A small audio frame classifier, trained from scratch: held-out accuracy 100%, 41.0 epochs.
Rows from block 3 of a small audio frame classifier, named by matrix and row number. Rows with one number belong to one neuron. Each number is 128 + 24 x the weight over its row's rms, rounded and kept within 0 to 255. All counts start at 0. Numbers have three digits each. After the name is the row's rms in percent of the matrix's.
After each neuron's rows are labels from the 100 clips, of 14976, where the neuron reaches its highest value: "responds to" is what is common among them. Only what is clearly more common there than usual is listed. The data: synthesized solo parts of chorales (CocoChorales).
# fc1: MLP up (model.blocks.3.mlp.fc1.weight, 512x128), inputs 0-127
# fc2: MLP down (model.blocks.3.mlp.fc2.weight, 128x512, transposed), outputs 0-127

fc1.269 103:128121160103119155116105174124106141099149141144114133144092142093144142145099088106131149109115152153126090125157108130125126132096125146199152133153136118147124141103132141181136080177123137166142136149165095157128117091162160155122093096133143109159148122118115129113110102107094139141111130104122103187117168147115093140107106147144134128127093091095107111102175145137145126105093
fc2.269 067:158117101083071113145117138079102104117131142133136137183160106163157128115170149141140153169144124099125115187108130126136128119135105123110164090112094141090077115115120118134128131114136124094136117159127098108168141175108124075137170174135129128109140155123097107124146121122132141128139135136164163136143095168143121122095122130175103158130132131118139089134136162109125139132082
responds to: note A4; note G4; horn

fc1.77 095:145096154103157125147127130106130141137128169131107122130094098104142102119104101164103149159163107144109120103115090131151084106126183137115119153155180157164077132087133171137151109114110119190125159136139115131140119107162106132122107110111162125120110126104132113144141145109112142084141098110104105077108147165122136105129107162165108122130119143105092097130177132089142111105146
fc2.77 112:128113156140153099156120113113152103108129089177114116127145097153123083148164145063157119136165130137129144141108159156111138128116115124119124152122094142196098095110144136146131125107165123112131107079134131105101128117154150145115129152135131118128128151107169169147111104122127126112118121065166136130102099123138183092138104162147169107190136145133099117151151115137153116124153
responds to: note D#4; note D4; bassoon; note E4

fc1.117 107:103137143095120141107115150117119189177127125123133096121150150098084140129118119169133162093158161142184104139142120118125090123078115091133144127159099079151096125127108130153146138158092173138138156121145124132174137108110149147108136123066113111149180128119101143084091122140136124126090099149120109132117124133141096097075146126154125145102110133119094126129140144128127145157133
fc2.117 122:113164136097117147084099119102125106160151110138137122125143182129115165138096131129094135112143107136156128131139182108121148112155128117131110136109120114143160081123115168161118168146092160080100153141140106099157146114086126124120090159115138132098168119135113119149137114114142077159092137171153118090131145110180128172127143092135137147107085117152135087133147156152102136118109
responds to: note C#5; trumpet; note D#5; note D5

fc1.97 097:130141136086145122081115172100150203109111130139115113159108136109113100101133114156144174089159099148123126117152113150168077101134116148120144153109139182174165103119126121142155154150103190132119121119110095152152126110135103132128101117117166115111145127111123140149117118118140140125109099111073068094138147135122120121127141159162166162116097136134115113123148106114127135146128
fc2.97 103:115153161074157129134094117098141135110127151156146182137112147119125121127128139160144144091182084148124148112146131158134116152137085114164157149082142128127111084103107128113116200133128093107153137101111124097169129068122109151122131093143183147138143140107136101153128099090144109154117129133126102105149151126140121107129159154124148129146122131165089131166135093118128129142154
responds to: note C#5; note C5; violin

fc1.103 102:094099138108129112148108111181088110136154103151114141117108137136130154159148118097129128127088145149147096141124128118114149138088137158160130189165136119154120157093128125156133094121119113145128114115132079126142109130120179131094115103128129114150144142135147135116070113133111118131098096116144104212118130155105085136129122151174133088097121087127126148099136184111165136123137
fc2.103 099:133120097113125133124112147138093135097127145120118098179120124080120150110101173112107166131143130113145140189138096132148107110113127114153125131142101135088146114106103165081159136083111158118165098177134123156153152179089141093138158131137121142120086139124111141096162183139136181139099149126106116096109089100123149115113099129121123124151098105115136087134141158130114130114114
responds to: note C#4; note A3; note C4; note B3

fc1.380 097:092102165110153153069134138120092121166164131158165120134121111121149152125118142127119131109101130157135121124102125142148113151068123133148121129104154109127127179101147113150136077149136132120153160151145091120158122142111123163082164089102137128103131136131105115137115156116148133107104121137147099159129154107115095159154138170182116118129102061086116105120143135131106096090097
fc2.380 086:144130108162117136137119145098165130085126097136127079155173147142130096077120120133154108158133138078120149178137160155170132139145118096118124132104078120127139108113114149146130161104118158124120105134123135122156150118143128146126085112148138148117088155150156133105118171126114141153092133162066126045137111120100167113109114097121145130100147131116148125132141156123099164137144
responds to: note B3; tuba; note A3; note G3

fc1.414 092:160117142097156166133108160088102125122137150123152093180126160084121078106095099147104126142163135157102095087133156115155102113162176090129147138151128150134144116105127166131161093149119104151127158154123142123185106101172121153083113118109147115148109133083124139126133141140120126124126122107094106110115132160140129125101112134120082126131144118118095141150189148123114150102128
fc2.414 092:131127140124140101149124082163124093110146152137122088121151117096090089119158164083168118094172110123168147106127118136114174105090134133110135133127131114124106132119127155137139100101119138075143063103103154130153107140146152148144135172114099130127135119129118152132087144106110160142119143097156160141122111115135151145131145122141163088191136133091139187149152131167124143145141
responds to: note D#4; note D#5; viola

fc1.259 099:102160148061116138135096141113119155179106168140167077117155126134117139102107128168104140112148129143139122110127117133105084118107139113125196164126119136147084113112093128142165138118100144141119167127117127113191112123100131133104151108090134113148152158140170102110120158173144151121089097135110074136134136152128110099127106152167129110097104115132100140134138137143134132149142
fc2.259 091:114140126115126116090099146073142113123184087108125162130161170123127157156084099150096150154136116121150119111119112098093109132132076150102117123139097125145138093092131154154123142133127153098117159169109138151154146141120174112114137164098164140101140119107082129145128105108103099104121116139147128102114100089163142159161162101152124143148105098138101100156161158110106124139103
responds to: note C#5; trumpet; note D#5

fc1.500 098:133112141089134153109118131117121145126115169156151132126090153091137137085080102146095154108125112135120140117103096140167081124129134153125122160127148178181098117105125150143186110162130157147121147120143104114148130099162099133105112094095156152104111160075141118134123145108137140111132089108125088152146138143103129112130127140185110123139113124096093142161191128126136110098146
fc2.500 116:108116139142134084124137136135175128083159087145095123135171109125115079173179127090161128137161129146161133140115123185089134121107117135119102144119091127147107126116147129118122110111137127130168091097103116137119138133139122144111158146126122146118104101133170184142104113119115128148121118076133124128114078106118162117139132168133103126183117110121131170158098114128122125188162
responds to: note D#4; note D4; note F4

fc1.161 113:137091146139166133110063131102099100121137135112183087138081132114108162112122130117115116102106094125094094083134146165123116120129167107148155126129160131124140124134127151129150112130132135163153115159147116111136069136172130167130158133094150091137122118088130127081125162153119128129114151128124124118143156156122125173112124160118086151133095112088125137138135122205142097127126
fc2.161 132:155115154151147151144125089148118149112155113107170101145089151105081138107159155138131116115145118130127115145132132149129201111155103110100124094177147097119141120113132166131139129122110115103117128141093122139157115124090122119129103160089157083179179141123089088144131164111105111094101145124114160091139118170141122151132121135085142091138122100142150119104176134153103117138125
responds to: note D#5; note C#5; flute; note E5

fc1.455 102:146098164122171143089114124084098136114116127137137067111138127138104128132118145133097092089140119147121136100140167162102124144126160053169160116136102121147159123114132174134151112105110103144151146172119103142154117137144125181129138109109157113149116158118146115146129158157119169109112105164107125133137169108132137158124114128103149110144100079128132098101136098172110092108121
fc2.455 082:114146112129138106122132111127110123135085102156118111125061118162174176151159137148102188132123083140157138123117095106129152113154136164129108137130178144136084163094136157130147129072075114118116112106139106154134150115092099092114107131123152125126126101121135088161128136131084116105148135111172133113129114131109123135114114133114141136145150112144143086123182118107116157172157
responds to: note E5; flute; note F#5; note D5

fc1.227 082:136108135113138102094116119176132162143127170118125136111115136131111128123132112135128167147133130126108087123160091099147101115088135134141157106159147152156090128129132124170116119121122120129142130158157102093146130092154150160125065093101170139101148116127110133118092083087107122156124119094152114177121168177072115163109136136193135107102118158094110131123123157123137132134112
fc2.227 092:132125162136123179100143129108127099135100147100143127151132133172143087099094076134191100124155106075092144141106155136138151141109093135113113140127145127132120119147134106142120132170095131094105133093130095066086132087197128151097149142120103139097153179133135117135083128139124115168142107140133111117139144130149117139124139094130136144140137154095140114150160148142157128110128
responds to: note C#5; violin; note D#5; note D5

fc1.122 101:157124133101156142109113173089135166131127139132122086145135129080121103111111072182146184100171137141129108133150093125163074095112129095112114103144103135163123115134118135132151138127124136148120160133131138109163144097154152180114128108114151087134128126089116149110100142115154100130126075146114096127121132165150135116085114138169115123113098143104075122131141168133114141145133
fc2.122 136:146138154110132161090115153091130074127176159152120099142142143106154138154112124121140122096123100131158095120125169140120104117121089145151088166100093091119159111130134178129109126124103154090156116123127138071141115117151144146106160145141143131112152138123108136131098117105142099142131126138190097135128134102166120143141117120149083080177084140138119099150164128133141162099115
responds to: note C#5; violin; note D#5; note C5

fc1.425 094:136144163104134111172111172139104110132139129130108155137144099125142140166137087144120137146112122166153121134135081095145142086118172130134145124157124149144102154089138142167147094141125161145113133140138158151137096151108168124136127109148126115156123129102141086148108141127131147092135128146147109135054099114127120071129126184138144143132090080068092109148128098135109165108133
fc2.425 080:151069139129148150106112144131125123142191137145122110137143128099090146169123113090100132115142082150120164145142135185155161099131138104131106148183118129129118126119118168153150119162059148139074133085133074124112106127122154111142145159150121111156117124155149101088110130115138141132109121153114152129142121131143156113085135146126147117102114086108154113156144126134091093135115
responds to: note C#4

fc1.29 083:086127166138120095149139133145099108147142128125168166090111093157163123140115090098121113160088110127137142102100119143120125116112157165122123194104097145146125138113114107121155135094127140119109147152106137073126113171127116097098153106120122142119080124102149137113086154139169095097158170108144156161110113124162132133176109140160085107141141114110124149169127101136126140114139
fc2.29 101:088118143153142105119138145111103162172126117173153145123119125124147149153139159120111132148111148170126150134128141140090111137141144107141056145157099133144119166095077159118156126157120107175141124115150093096093092134135114117075118140080106146111106127148179135098123128137152108112157118098094100132105114156102153107130148142131131100160106101129112142132172125135115138173166
responds to: note F3; tuba; cello

fc1.449 075:148180138110153181098110143138140128142115163134173104163101140134077125076065119101092107078128120150099123121132165135123104132100125091141163144118144122106142115162134134139152095132116126146112109129135104108166086144152126151126164084114102103148152145142123146146141143154113134185121119135114143133153159156159128143112104149132122158101090123103100118106129129153163145095158
fc2.449 055:134116157067069125141127068112131140094125141132132111147130133142118109147080151141133094110187147161125153124113086108137140167122112142142137108085134137152128109112109181144120128126073099080150117149165115111115134125138106104152117110106110153093129146122125148148156117134138167099106173137100130111171184119150115142136123123128117101162108173167161147125119141130125141127134
responds to: note D#4; note D#5; viola

fc1.443 098:097158128131128164102115134131114148154112112105110128155111115125136134077158164146155139087104120109132080139140106130119108119099093147163132116112187115080154151140157118167133133116115123139153142125118115150140133141110128166112123079125153090138172101138107071154136158151137135116088125145128132106117112090081083159111140146158126154075099084096116105121113119116097130132096
fc2.443 103:106138146131157142134191100142105169118116098111109172148108128138122149128156126156104160098107156138116134135099110158116153130086100168111154117118155137129129134153127062131152145080131092165131142165077129106112106154085122129123119092110132120159112148145168116145114135181121167105122125149069129158139132128109126146139125140152140146117095102141147144149089116101151085114122
responds to: note C#4; note F5; note D#5

fc1.101 106:179096134136147138147125129134077120166156132129164123181132170130107115150143142111116134062129103122100086129155128163140170113133139119179114140161123144119171109148093139151129107095162092127144128122120139120116107110170181155121099082129143127135142135050108154117120122113134140123130140123092122141134162131104144180136132154094128101135129114150111123101163117142141138101112
fc2.101 123:175125156121128104164110144133117088130169133109156105103140168137140109110108149123144135130139128130141116149129137116111139108112107097133072112132119094097154140120117178120124073095140119135118126089154155108136127106150157171122088116116158098108128106139110092163130178131108123149088120147114143116137156176120127162130127132172153042143114113100144112102130124139159147158165
responds to: note F3; bassoon; note C4; note A#3

fc1.356 100:126078147101151170091090123117082167164160135162183088127112132097134138101135151149110118086141123173108108124095117173146119102128158106121144123138106088145114119126151151140151100143103130195146151158105114121159095140140144129103147125079163125134148161102136126134117154161142123100125129141093104148120136158141114154118103142112103126141112080107124137105146127155116108094126
fc2.356 083:133133105099157106166099131117076086111087125165129112139071154099072170126140142129096148102113097100172115129123116188168157072172139155145143140122156116141179120132102120134154119126108117108113111133102110131138127120084141109132133132143162157172124117107132130112155131098126104122141124106156140085126148146138109124101113134133147142148116117103124124129162122169100164119161
responds to: note E5; note D5; note F#5; flute

fc1.272 084:113120131147186115138125138134085108125111142130171126128072100112128141123142169126108122115122128116098112104153129120116099114098178137166155156153112142131074137141114123134160132109134150184121164129111142078137094135171127111095162117054131102144161119115149125103125150131144103088156116092145100163113137157124143145128149153161115098150090095105111150158135116137137158127143
fc2.272 091:134146142156159146096145098156085169146151143150158142141112152100105143109131121129132104137145155117105132104110108129124152129154128085118108144154103146141186134123110129121148131122105104122143190132096135071141101121157148114106089147070101109130095134134120135119121088085109135073126122124120094124103134142116157141159127153140085092154122113140125129087182169154110097099135
responds to: note E5; note F#5; instrument: flute; oboe

fc1.157 103:140126143129125157119122121156111140144158104148110161179124172148107132136127166123105128111120120113120085168168117158142161083140126136167146170163131122139164129126131145178117128133118076116118138131097116125123126123147171143111095093137154110153158150140107160160087084116124127121068132111094150156123141105136084162108131136116113123098133118147124104081167087117119164093102
fc2.157 114:155126092104125147070151144131081092147110139121144116116094156135130148112121112127155124116094144082114121161114126077125107085142133154167134133158111161140183129125126125135133116117137156131112132120150157104120082146164154161136115113135153155076138105123161118117141126113135110120125067172101093176113168178098129156138121122148145102133104130115151130125174162158103120125123
responds to: note F3; tuba; note C4; note G3

fc1.47 096:139107139136144158145129121145106139151170151145151138152108104086137124118099089119108137125138131126107112101123102148152078112128159116157153147148171166174126129096089163122159103148117117179138156124149108095140104103181153119084086090084145115125124151084154158102083142131132142136148127109105108158160158172113123148111132146159117114133127111124124145149184135117110101116125
fc2.47 111:139109127155135074138133123144155135120143096126096113143137114107104067128152154071195131128160149128133161159095129171083135116120116108126090134107083096148127108122134131089119093115146127144124102065142138095103157157142143157089130146118120119135114121125146148131104132131110133131117121112117127128106100135143155111143134157147132079180144137117171127099110134150155142181170
responds to: note D#4; note D4; bassoon; note C4

fc1.232 095:117076126146131158068147121150084197115152110138115115139161110108122128106168124159111142108142119147119126168167104163129161099100096102140128126128123133166146127137111143164153124126126129130151156127140070144160128121114120175125157118157173115170159132136141127119101087126148138103093091133094157143145136089103093131123147125115156135095112109116134112110127176116111100107093
fc2.232 117:101133116123132126098139128132096166141159108142126161150121103114138134112161150108111107132090168174095142163135057123149163096119149132097146141125140120128142152138117170168145111138129120084102115134127069167131134093110151171179120134166135106120142156111144135130104117125130166117070097123090115117143112122120117087120130164160153144079134092104101138163117125140138119107139
responds to: note G#5; flute; note F#5

fc1.491 101:165107146092142166117091118152106102170139141113148120173107177141089127098123171132109116069126125113110086110153161121122099138130144111136161147151145151101135130126103140145144124118112130129141100148126090109159088126164130173131100105082128147152127126096118117084127160138140144131109133126095110185151153172085144169134124143131132143132090117120104118101130142179122155103125
fc2.491 087:162144174096123165125133092131111160119184141108133146127148166153096122091109152111115132112151108126132097130149091120104171158113107108115123108155190142085166119099113147154134078085112083075100088139098126148125154140123149173131128137142153131144128149127080110139135132142122153122075156109126145117129163134124120167158155147123147092128113114111135112117141106121144125133107
responds to: note D#5; note C#5; flute

fc1.15 091:117127133096113154135118122147126115125124149113104111097130138115151156110136137141152160150107117129166071145141118145115135123128105168119158126121159111105111193154115125177116116147093156129138146152144153132151130127104148171136131110143129143144177098152112104133108162149122132107069134122165137135142120092087031170124110132137133136073136131096120111105126096146121114173113
fc2.15 101:142128122151149134112137109119127144102106087134124133106143116176131123114173121152126130108093096101136084131141142147104138146118098185134126113140135142165130161184130068156122137120132141151173107126109116099068113125138102141131117094130129107125142124137147134110084160156127163148158108150110135169146140150130091152103086100150115158067107139130145142146072112133164108106099
responds to: note C#4; note B3; note D#4; trombone

fc1.300 091:172145124100111183098105144124158092132119189118160129143126114126127150116071111134090103126156148134096129146123122115143109131123146091129154116135145128122155119120176178145136111138088107135130155126158126136168105067179116182145111064146131126157121111104108127139175125103116128136095115139092137118125170179132103129128116123119128120100128128139103085125150145149109139111128
fc2.300 096:167117123098079211135121116108098130111136140141127101137158132165148088131095109130164076122162167139074121142133129110102130117139101135167115130109149091109169117150149163140113104131130120153127138155140124085105089108191140126129123120125106131084135139173093139125111100127162145129159125096081132141123150138159136122100108120123088129137133128089145137133158136141151144119109
responds to: note D#4; note F4; note C#4; trombone

fc1.411 097:165119144135151109174117157110110141109170124182087155128125109108109100174136107133112116107114122160124093096153125138150132105149180107157105166137103132191132121107107157131156128120169110157122131179107125162146097150116184126118113117141168132126120167105134144110116100141142129118149125111078077164127135146129109102106119174117125104118112106148118136118131097090153142135140
fc2.411 127:159095153141164102147143154106116113107141130161121119151130144126129100129111109125113169107170128130133129152173085175129138121115106078148084095180140124174129121075073154126110133089138124143129132112142126146107163102119166137137143116102167101114093133103142099126125142103096151158135142139103101121124174162131158153134132148116138094131100097102122083106140109116150081129145
responds to: note F3; tuba; note A#3; instrument: bassoon

fc1.486 100:119121142096170119088134153113135204143135129139162118122131123078127112140118119152098131073137122155129108115131100138139105113094129104111124133127130145133122096127126129112139151122154124135110167130126109152157096111114161151126133045120111134097124153109112180127124097113134112145132128153071119134171143178187090099099110142134130156101107118130097153090155158136116096122125
fc2.486 132:140138148122156136073124114100108134152092126154127110146139142103111170126135101118128126090134084126188104146147151153140120141092098141170115113122141142152171110117137119125086177110097127120210166129153089149103156100112128112112108107111156148093162122143122149116104117111178115137126150161116107127125165127148082129102113126134114155096083129116128095115152154131122112111113
responds to: note C#5; note C5; flute

fc1.28 109:157139156129136138157132121172106106151149139166159152141116164126092123134133146093120112101113133139103105128139123160128139134127114140180114167179092116138135108125096151169143097102167124122124108114114132098108137135171158133124120124161154156133142178095138126095088092112090168089114147108099106148125156109122147177161118119106116094158110124124137120090158086157113123097089
fc2.28 124:159145128115133097111112139110133107115134146120115097080079136102130116148131135122162147135124132107167138194143100133124094074133118142146091162129097147140178107118142152096146105098132098129115106102139169099109144142173165154082101147143149097136137138114135142135127161124129078157123068123124115145114132164106125141128110122172154087169096137100141098123141158140121124158141
responds to: note F3; bassoon; note G3; note A#3

fc1.2 066:149130144112134169107120138090122135114100112108146144134078114130094156072109119177156170094115098136097110140123081149156086128157120162100150086158171133117151130160179139120143110131099091143132159148128145146157140125126142129121122071143169123098141116111116090178135153148156122139114095130105123163115178107117079144108152138122106115113116129149109112141136113139127111135127
fc2.2 059:132156086113156117156157119126154193133136077102139164122113128110152140127145131160133139126119173125075133098121116106140121130126115169135121095154136098131162107164097110064120129111107118153133109133111134088124131088129124131110139105134157106156128147142147119132114166141162149114155117110062055131108122148137138136158182107126155134125126158120118158117148138098164152154127
responds to: note E5; note D5; trumpet; note F#5

fc1.154 090:140156143077110139109114172116113135133126132160113123138108141125156136122133126122118138123084165144130122170142096126141133098103128135141114113136139108103150153088151178146129099133104102120145112124184112169133152099128155158089128099145137115127166132115086110142123116145094165132106121087139101142096131138101061109123089184139122113103099094085096080122152138132155175116123
fc2.154 088:105108114118104130145144148142127141084161175104117136148155137142083127121127143119092154132153160104120111138137133147096149158113143149121175128156132133124080085126090128123150114108127141151085088168136109111177131173109151084173130161103129134147110151130145120098137124145071121135105116134094134114125103110102207164107155109122117129155112096113119129118150157166110143137118
responds to: note C#4; clarinet

fc1.199 117:127096143114128139114100169121085123140175127178131115168113155091116123128127102082096138114118125168142092129150150151137113117130152151145134158149106113150144156109126175163160078139131134153115117159115117138155096128162150158119133091109158152125130162081091133111104135140128167124074148131080092136128149096115107137107123185127116115116114071110134122114152108120127150112120
fc2.199 084:165179106119121176123090095168123087149133124101139147123162096163147108094112113122100113146132096092116118083100147129128079135164124158137140147115128160134143141175159076134142136141126144154114136142115126104080121141134106111129115123121167122075136111146148085148158136098164139091125139117136139163146167178126117134119151142162105141140121130154151120126145083097129125094113
responds to: note A4; note B4; oboe; note G4

fc1.221 087:078130128101135138072101124159115120157155111088158122140128133129133138151107101089116127138086137096145061102104139116108117155099096155106165143101169101136119170167118098119149124113130184144124126146132157143120135131166122123147143108133150116115115118139129119144126129148107151128076165155125133191108123109086061135139126147160113123130100121145102164106146130130142158107144
fc2.221 124:107118066172105123122129129135157128112134110086127163123136105137148106143165135121127141143104124097109141119127165096120139170153137132103132118082122143113119152174140077082105146083146139133126125127104146103116103173114100086178122139127125137097117101138138125124151112123145112141157107107146174148167128127104109136099155115139129117124127163156165212139077132121136149157129
responds to: note G#5; note F#5

fc1.116 095:129122182091094156127106118122107135138107128167119131166124174111126137111134119135107147113134109151122091091095140132125118129128117124131163178125103118156111158110134122181183120169076165148124137165140113140152099120109120148103103086125129147164130138103120120121141129160101137084090108130102112146104140120107109144121103158157140144144094093079055137129130139117117147141084
fc2.116 093:104141120121111146112137119112125124119166150094126163114144168136105164120121098125088156126148116120128082115126064152168105127099122137073135116110123109136115111127172113141137109155105131123148125166115120153133155137107134100120169169098136127077149083136129125166104111101127174139119199128143129140107062134097145148116172148113125149126140101153129103129159110137093157110127
responds to: note G#3; note A#3; cello; note F#3

fc1.393 106:135125153120150153098123124134115159110147114136105136186110157124113141102188131177130154146137103129115120136174101148125124071121124099122164122123136147157143120123121119179178114128112165111118121155128092129157125140089139160144097080170160095165157112137135096136116133099130140105100114144101139127103145118077137128106115121146160107086112128106090130135115138114078172122096
fc2.393 094:105155168117129188107160111127119159134143122134129141155143085159127164123152133126136120125138156146071101117111077126152131105071117121115137150128121133148135123119119120148124131146134132117090148141107107122106137134117149105139192133133167092100156138164136109145135060100137174117104152138122147121130125124161120136129112139142119108118120115185113150121166043095132131091141
responds to: note G#5; note G#3; flute; instrument: cello

fc1.478 093:133117139141146130123078110116102132138140143148139104104076112115138156101166152134111124123131122135110072117145097139120134124090152127137154131151130129142116147153167155168149115147120103185135125164085124129140077142129153158100125131124184090151164131115133100125098176149142140089084102124139099146099157156085120151098124179121133107089131089096110129107129088147130122108124
fc2.478 089:157133122126181152116155128143113142137106131110137183141095100118118159104088116116139140102148089157118123157088078179132146124157117112077102124137123150152154140149158128128144129122122148110133183096088118126094157141094138106130118111093133155158135155110117141154114110075118100131113183108151169114134120150154139118138114139093122117178112106122125140099172144156118113113159
responds to: note E5; note F#5; flute; instrument: trumpet

fc1.216 121:111114167095129137094096120129074173131151118143133092122127120103128176125153127119109159126117124177111105105144113176090149102073128101158171143130157137162140160138134146161180115118092113143127122164137087131150085141113146149107134118131137107158142139119150099098133142164130134067086136141116127164114138130110093138111113152153145133116074091108139144136145144154127118135118
fc2.216 082:134107116142153091110144108157109096110162121140102129097131111122127139130191132125108095173082120145140147138113116151146158098137149151083081115145104109174101132114134126131127126126138161110131146131129139184085166156096143090097158158153170169159131154144118134070135119099079100111134140109153119119130115107144133124132080139126138125139143131113146093107130143079126103157146
responds to: note G#3; note A#3; cello; note F#3

fc1.198 110:102133187069126154141117134127069143150136133154114106170090155115113136122115113116094160107120121160081114099128144143113132114117119123159174169136162134160135128103121147157163096161106120138121149160148102133172093132117129177117112067154151115146104141130139119104127127146115154106071131100086123139124160126082102148124105140156144140118118109128081124111137137142141130120107
fc2.198 076:120120139124125152108176120121146157113132118134125181137153142143133136123161094143121144130113136098112097119084072149160119111094080146066122104104115141150112115122152085150160127187121105126133119134077144154114179114133138112123150158106146105087129148150119133144113067075145158141132140127133126161124101130127145150125128145126082128119137118125102125154151127100174163092104
responds to: note G#3; note A#3; tuba; note C4

fc1.141 102:154136163132155151112061125120073119127135112130154148159097170110075130102146148119110141091149067126090116117154167166137120124154146089133178140139133151123174098127102122132147127137122132150135099133119115132139059157154097148128101101100136102155137133107134126134138170132148130118128149111097119151126132128121122158096128129115126162152094096137111125129114074159093145113107
fc2.141 128:111111156124137149138141096147114125099158117105128136141115183141104153110119133119129160111139117145112084114129108161131161128132081163153121126138179140129126119109113147125133114108085103148096124142127133138123113118128118137129105114099184107115123102125150077155146156150098165122096182102103176092110087136096117181148138136122152131143122082124149098090165083110100100169118
responds to: note D#5; note C#5; flute

fc1.397 084:080092106098142154096090110142127129149128114088134118155124149142163140096113123094119140138133160127168076100088147146144086158125106163129124123110189110128146174128136102122135101124118157161120116123125134143132114120138146159143120074131145154126147110122126111140144135114113138099049179181144125116115135106092066155136107139160129147106107114158126148108128137129128146147125
fc2.397 110:103127105174106151139131133129168159100143107099107130125145100174157100140162127107132128137118123079132127116119169113104113127138108139125145114078139133120106137211141073115106148101135121147131125143113123095111108133145068097129136127121139127084130081169129144139118133147134135163149116099124159155175141139098146127115139080133119142113149166144180167135074114110130121125126
responds to: note B3; tuba; note A3; note C#4

fc1.355 108:171107152110156148162101140128089119121114180144160089182129128094135147163102109121095108107147142149099125118152142121126151126129154089159133134152102139130125121094113162132159069128133096145164115140156143148152091136140130157148139112119121116152103116102128132107147142095128167102138163101132122121090156121111164145112099140116120086145115105111090120125155098174146122081073
fc2.355 106:170090144112128094163102089180114093102172144111095128108114130092102107131121154106128095159158111167187170122137124113143148125132167092142105126170114104108134133082137189121121084119116111118108106115118148172149135150138176152121121141125114096166107137128096131134104155134107138132108125111146158131121120138130134156115133155114166073158144118115149105097114114144125131145124
responds to: note D#5; instrument: violin; note F5; flute

fc1.9 119:180113129131134150126135123164107107151149111148143153171121164141109120127148150106114146095132105111105097165162086143140142099127121121161118150161113118119163131114108162162122098110138079115138130098132122115113108089171193142122081109121155109144140142077092155130093102081123122132105151092109147140121138135111133180136142144089105082145128119149137099092151121131129143110093
fc2.9 148:163121123100138096110118131151093074154125137114145084095101178108144150120106136126160143120117134122125122162111132072122124079115128133162101154140122128118177154123119155120129102104139130143106129115172138104125095118171162164103093132115136114106139121095150111101126157135145101134111079168116129168103157197105147131122115118169155085156113120094127127110160156149132141133139
responds to: note F3; note C4; bassoon; note A#3

fc1.167 098:164098155107144143140144111156133128134166134125144152168107169111096144134136134121097126106124121130080116136145118149152186089150126130156141135168139129167147117094117153141132146135144092125098122137127091095117116102193170142106089091118187115150132154097116156130142098081110142110113139082104141122123142138089120131119115134119113101151130115162101092079154112113141114085113
fc2.167 085:158129159148138096139111151110106074090098144114130071106119127127139133152121111115193097147110142132128138105129120100087132090076092119132105096117121164135167112157116144120162111070157102124126128137174118113104160138157142135117124142139158108113110126116131112139113154123144079114159103146123148139115155173144160146152121135168168113160139130125163104128144153159131117167164
responds to: note F3; note C4; note A#3; tuba

fc1.78 115:117136139106141124100117184141105158159138120126124137139134109094138132094137133128147162118108129207135111159122092132128128074094134118140115140137151117131123166105136148142148095140101111142143126134137108132165132134120173163083119074136135097155159140126133120129063149132106146092110115140119112164096140155112094129111112177158130106084087078095117124126182111124118128114123
fc2.78 089:154060117143123175118124080145128134116165116088136111171115097138111104096142133129102117133167101123142136115158143166150148112126129102121115067133187117114120118122134147126140130141097073086124109122111085146133135127129132151162126097141176109132125097154076115144155148099146163106147131109119145123163128138110094162082109125132149143109140118128175105113165103110115115129116
responds to: note C#4; note D4; trombone; note B3

fc1.417 119:100140158114153131119086162103117178163128152141177084123155118097108122089132119163157176079155133135162113119160118130111079111083127114134175119140124138126132124140109125150163104126108148117129128124115111115189132119105132167123108120080113106139174124097132155084075138132147135139091102143126093146115149140123146125125146142177112152104111134123093149137137123144137133166115
fc2.417 143:125152154102108122091125150087115118143157112118142156108132186148140174179097145143126145118115128131137127116124178094101138091131110142134119157088099107116161090144150151121101157133112151071074146137133127113158130122091148118120127122127137123118177138132124127147138097123141057134137118163164135154145158110194117123121133092138147130112081120161146111117121150105138144101109
responds to: note C#5; trumpet; note D#5; note D5

fc1.283 095:100109121101090141121092133152105124134123164114122090128148109121121160151114104133144130145117153131145128057146149095101109157102172108133176126157131153137076137119083121142182100111113156155128141163127132099180114157126113139129130132124103143155095120152155100079141151144135150091134113134139113170085129146085135158155095112148169133127125108110130183126122136143132148138104
fc2.283 090:149136119134124126097191108111134144130164128114145152094156148127128123115141115142116136160105136140089104119134087099128147086131157128063094085122134094136111117065167144162133093123141122100119151096137143177151146148163163101143137163121120108121137120120087146172118096139109139102150157149132136142102120126138147149112157084081121136143146099153107121124140121102109142133068
responds to: note G#3; cello; note A#3; note F#3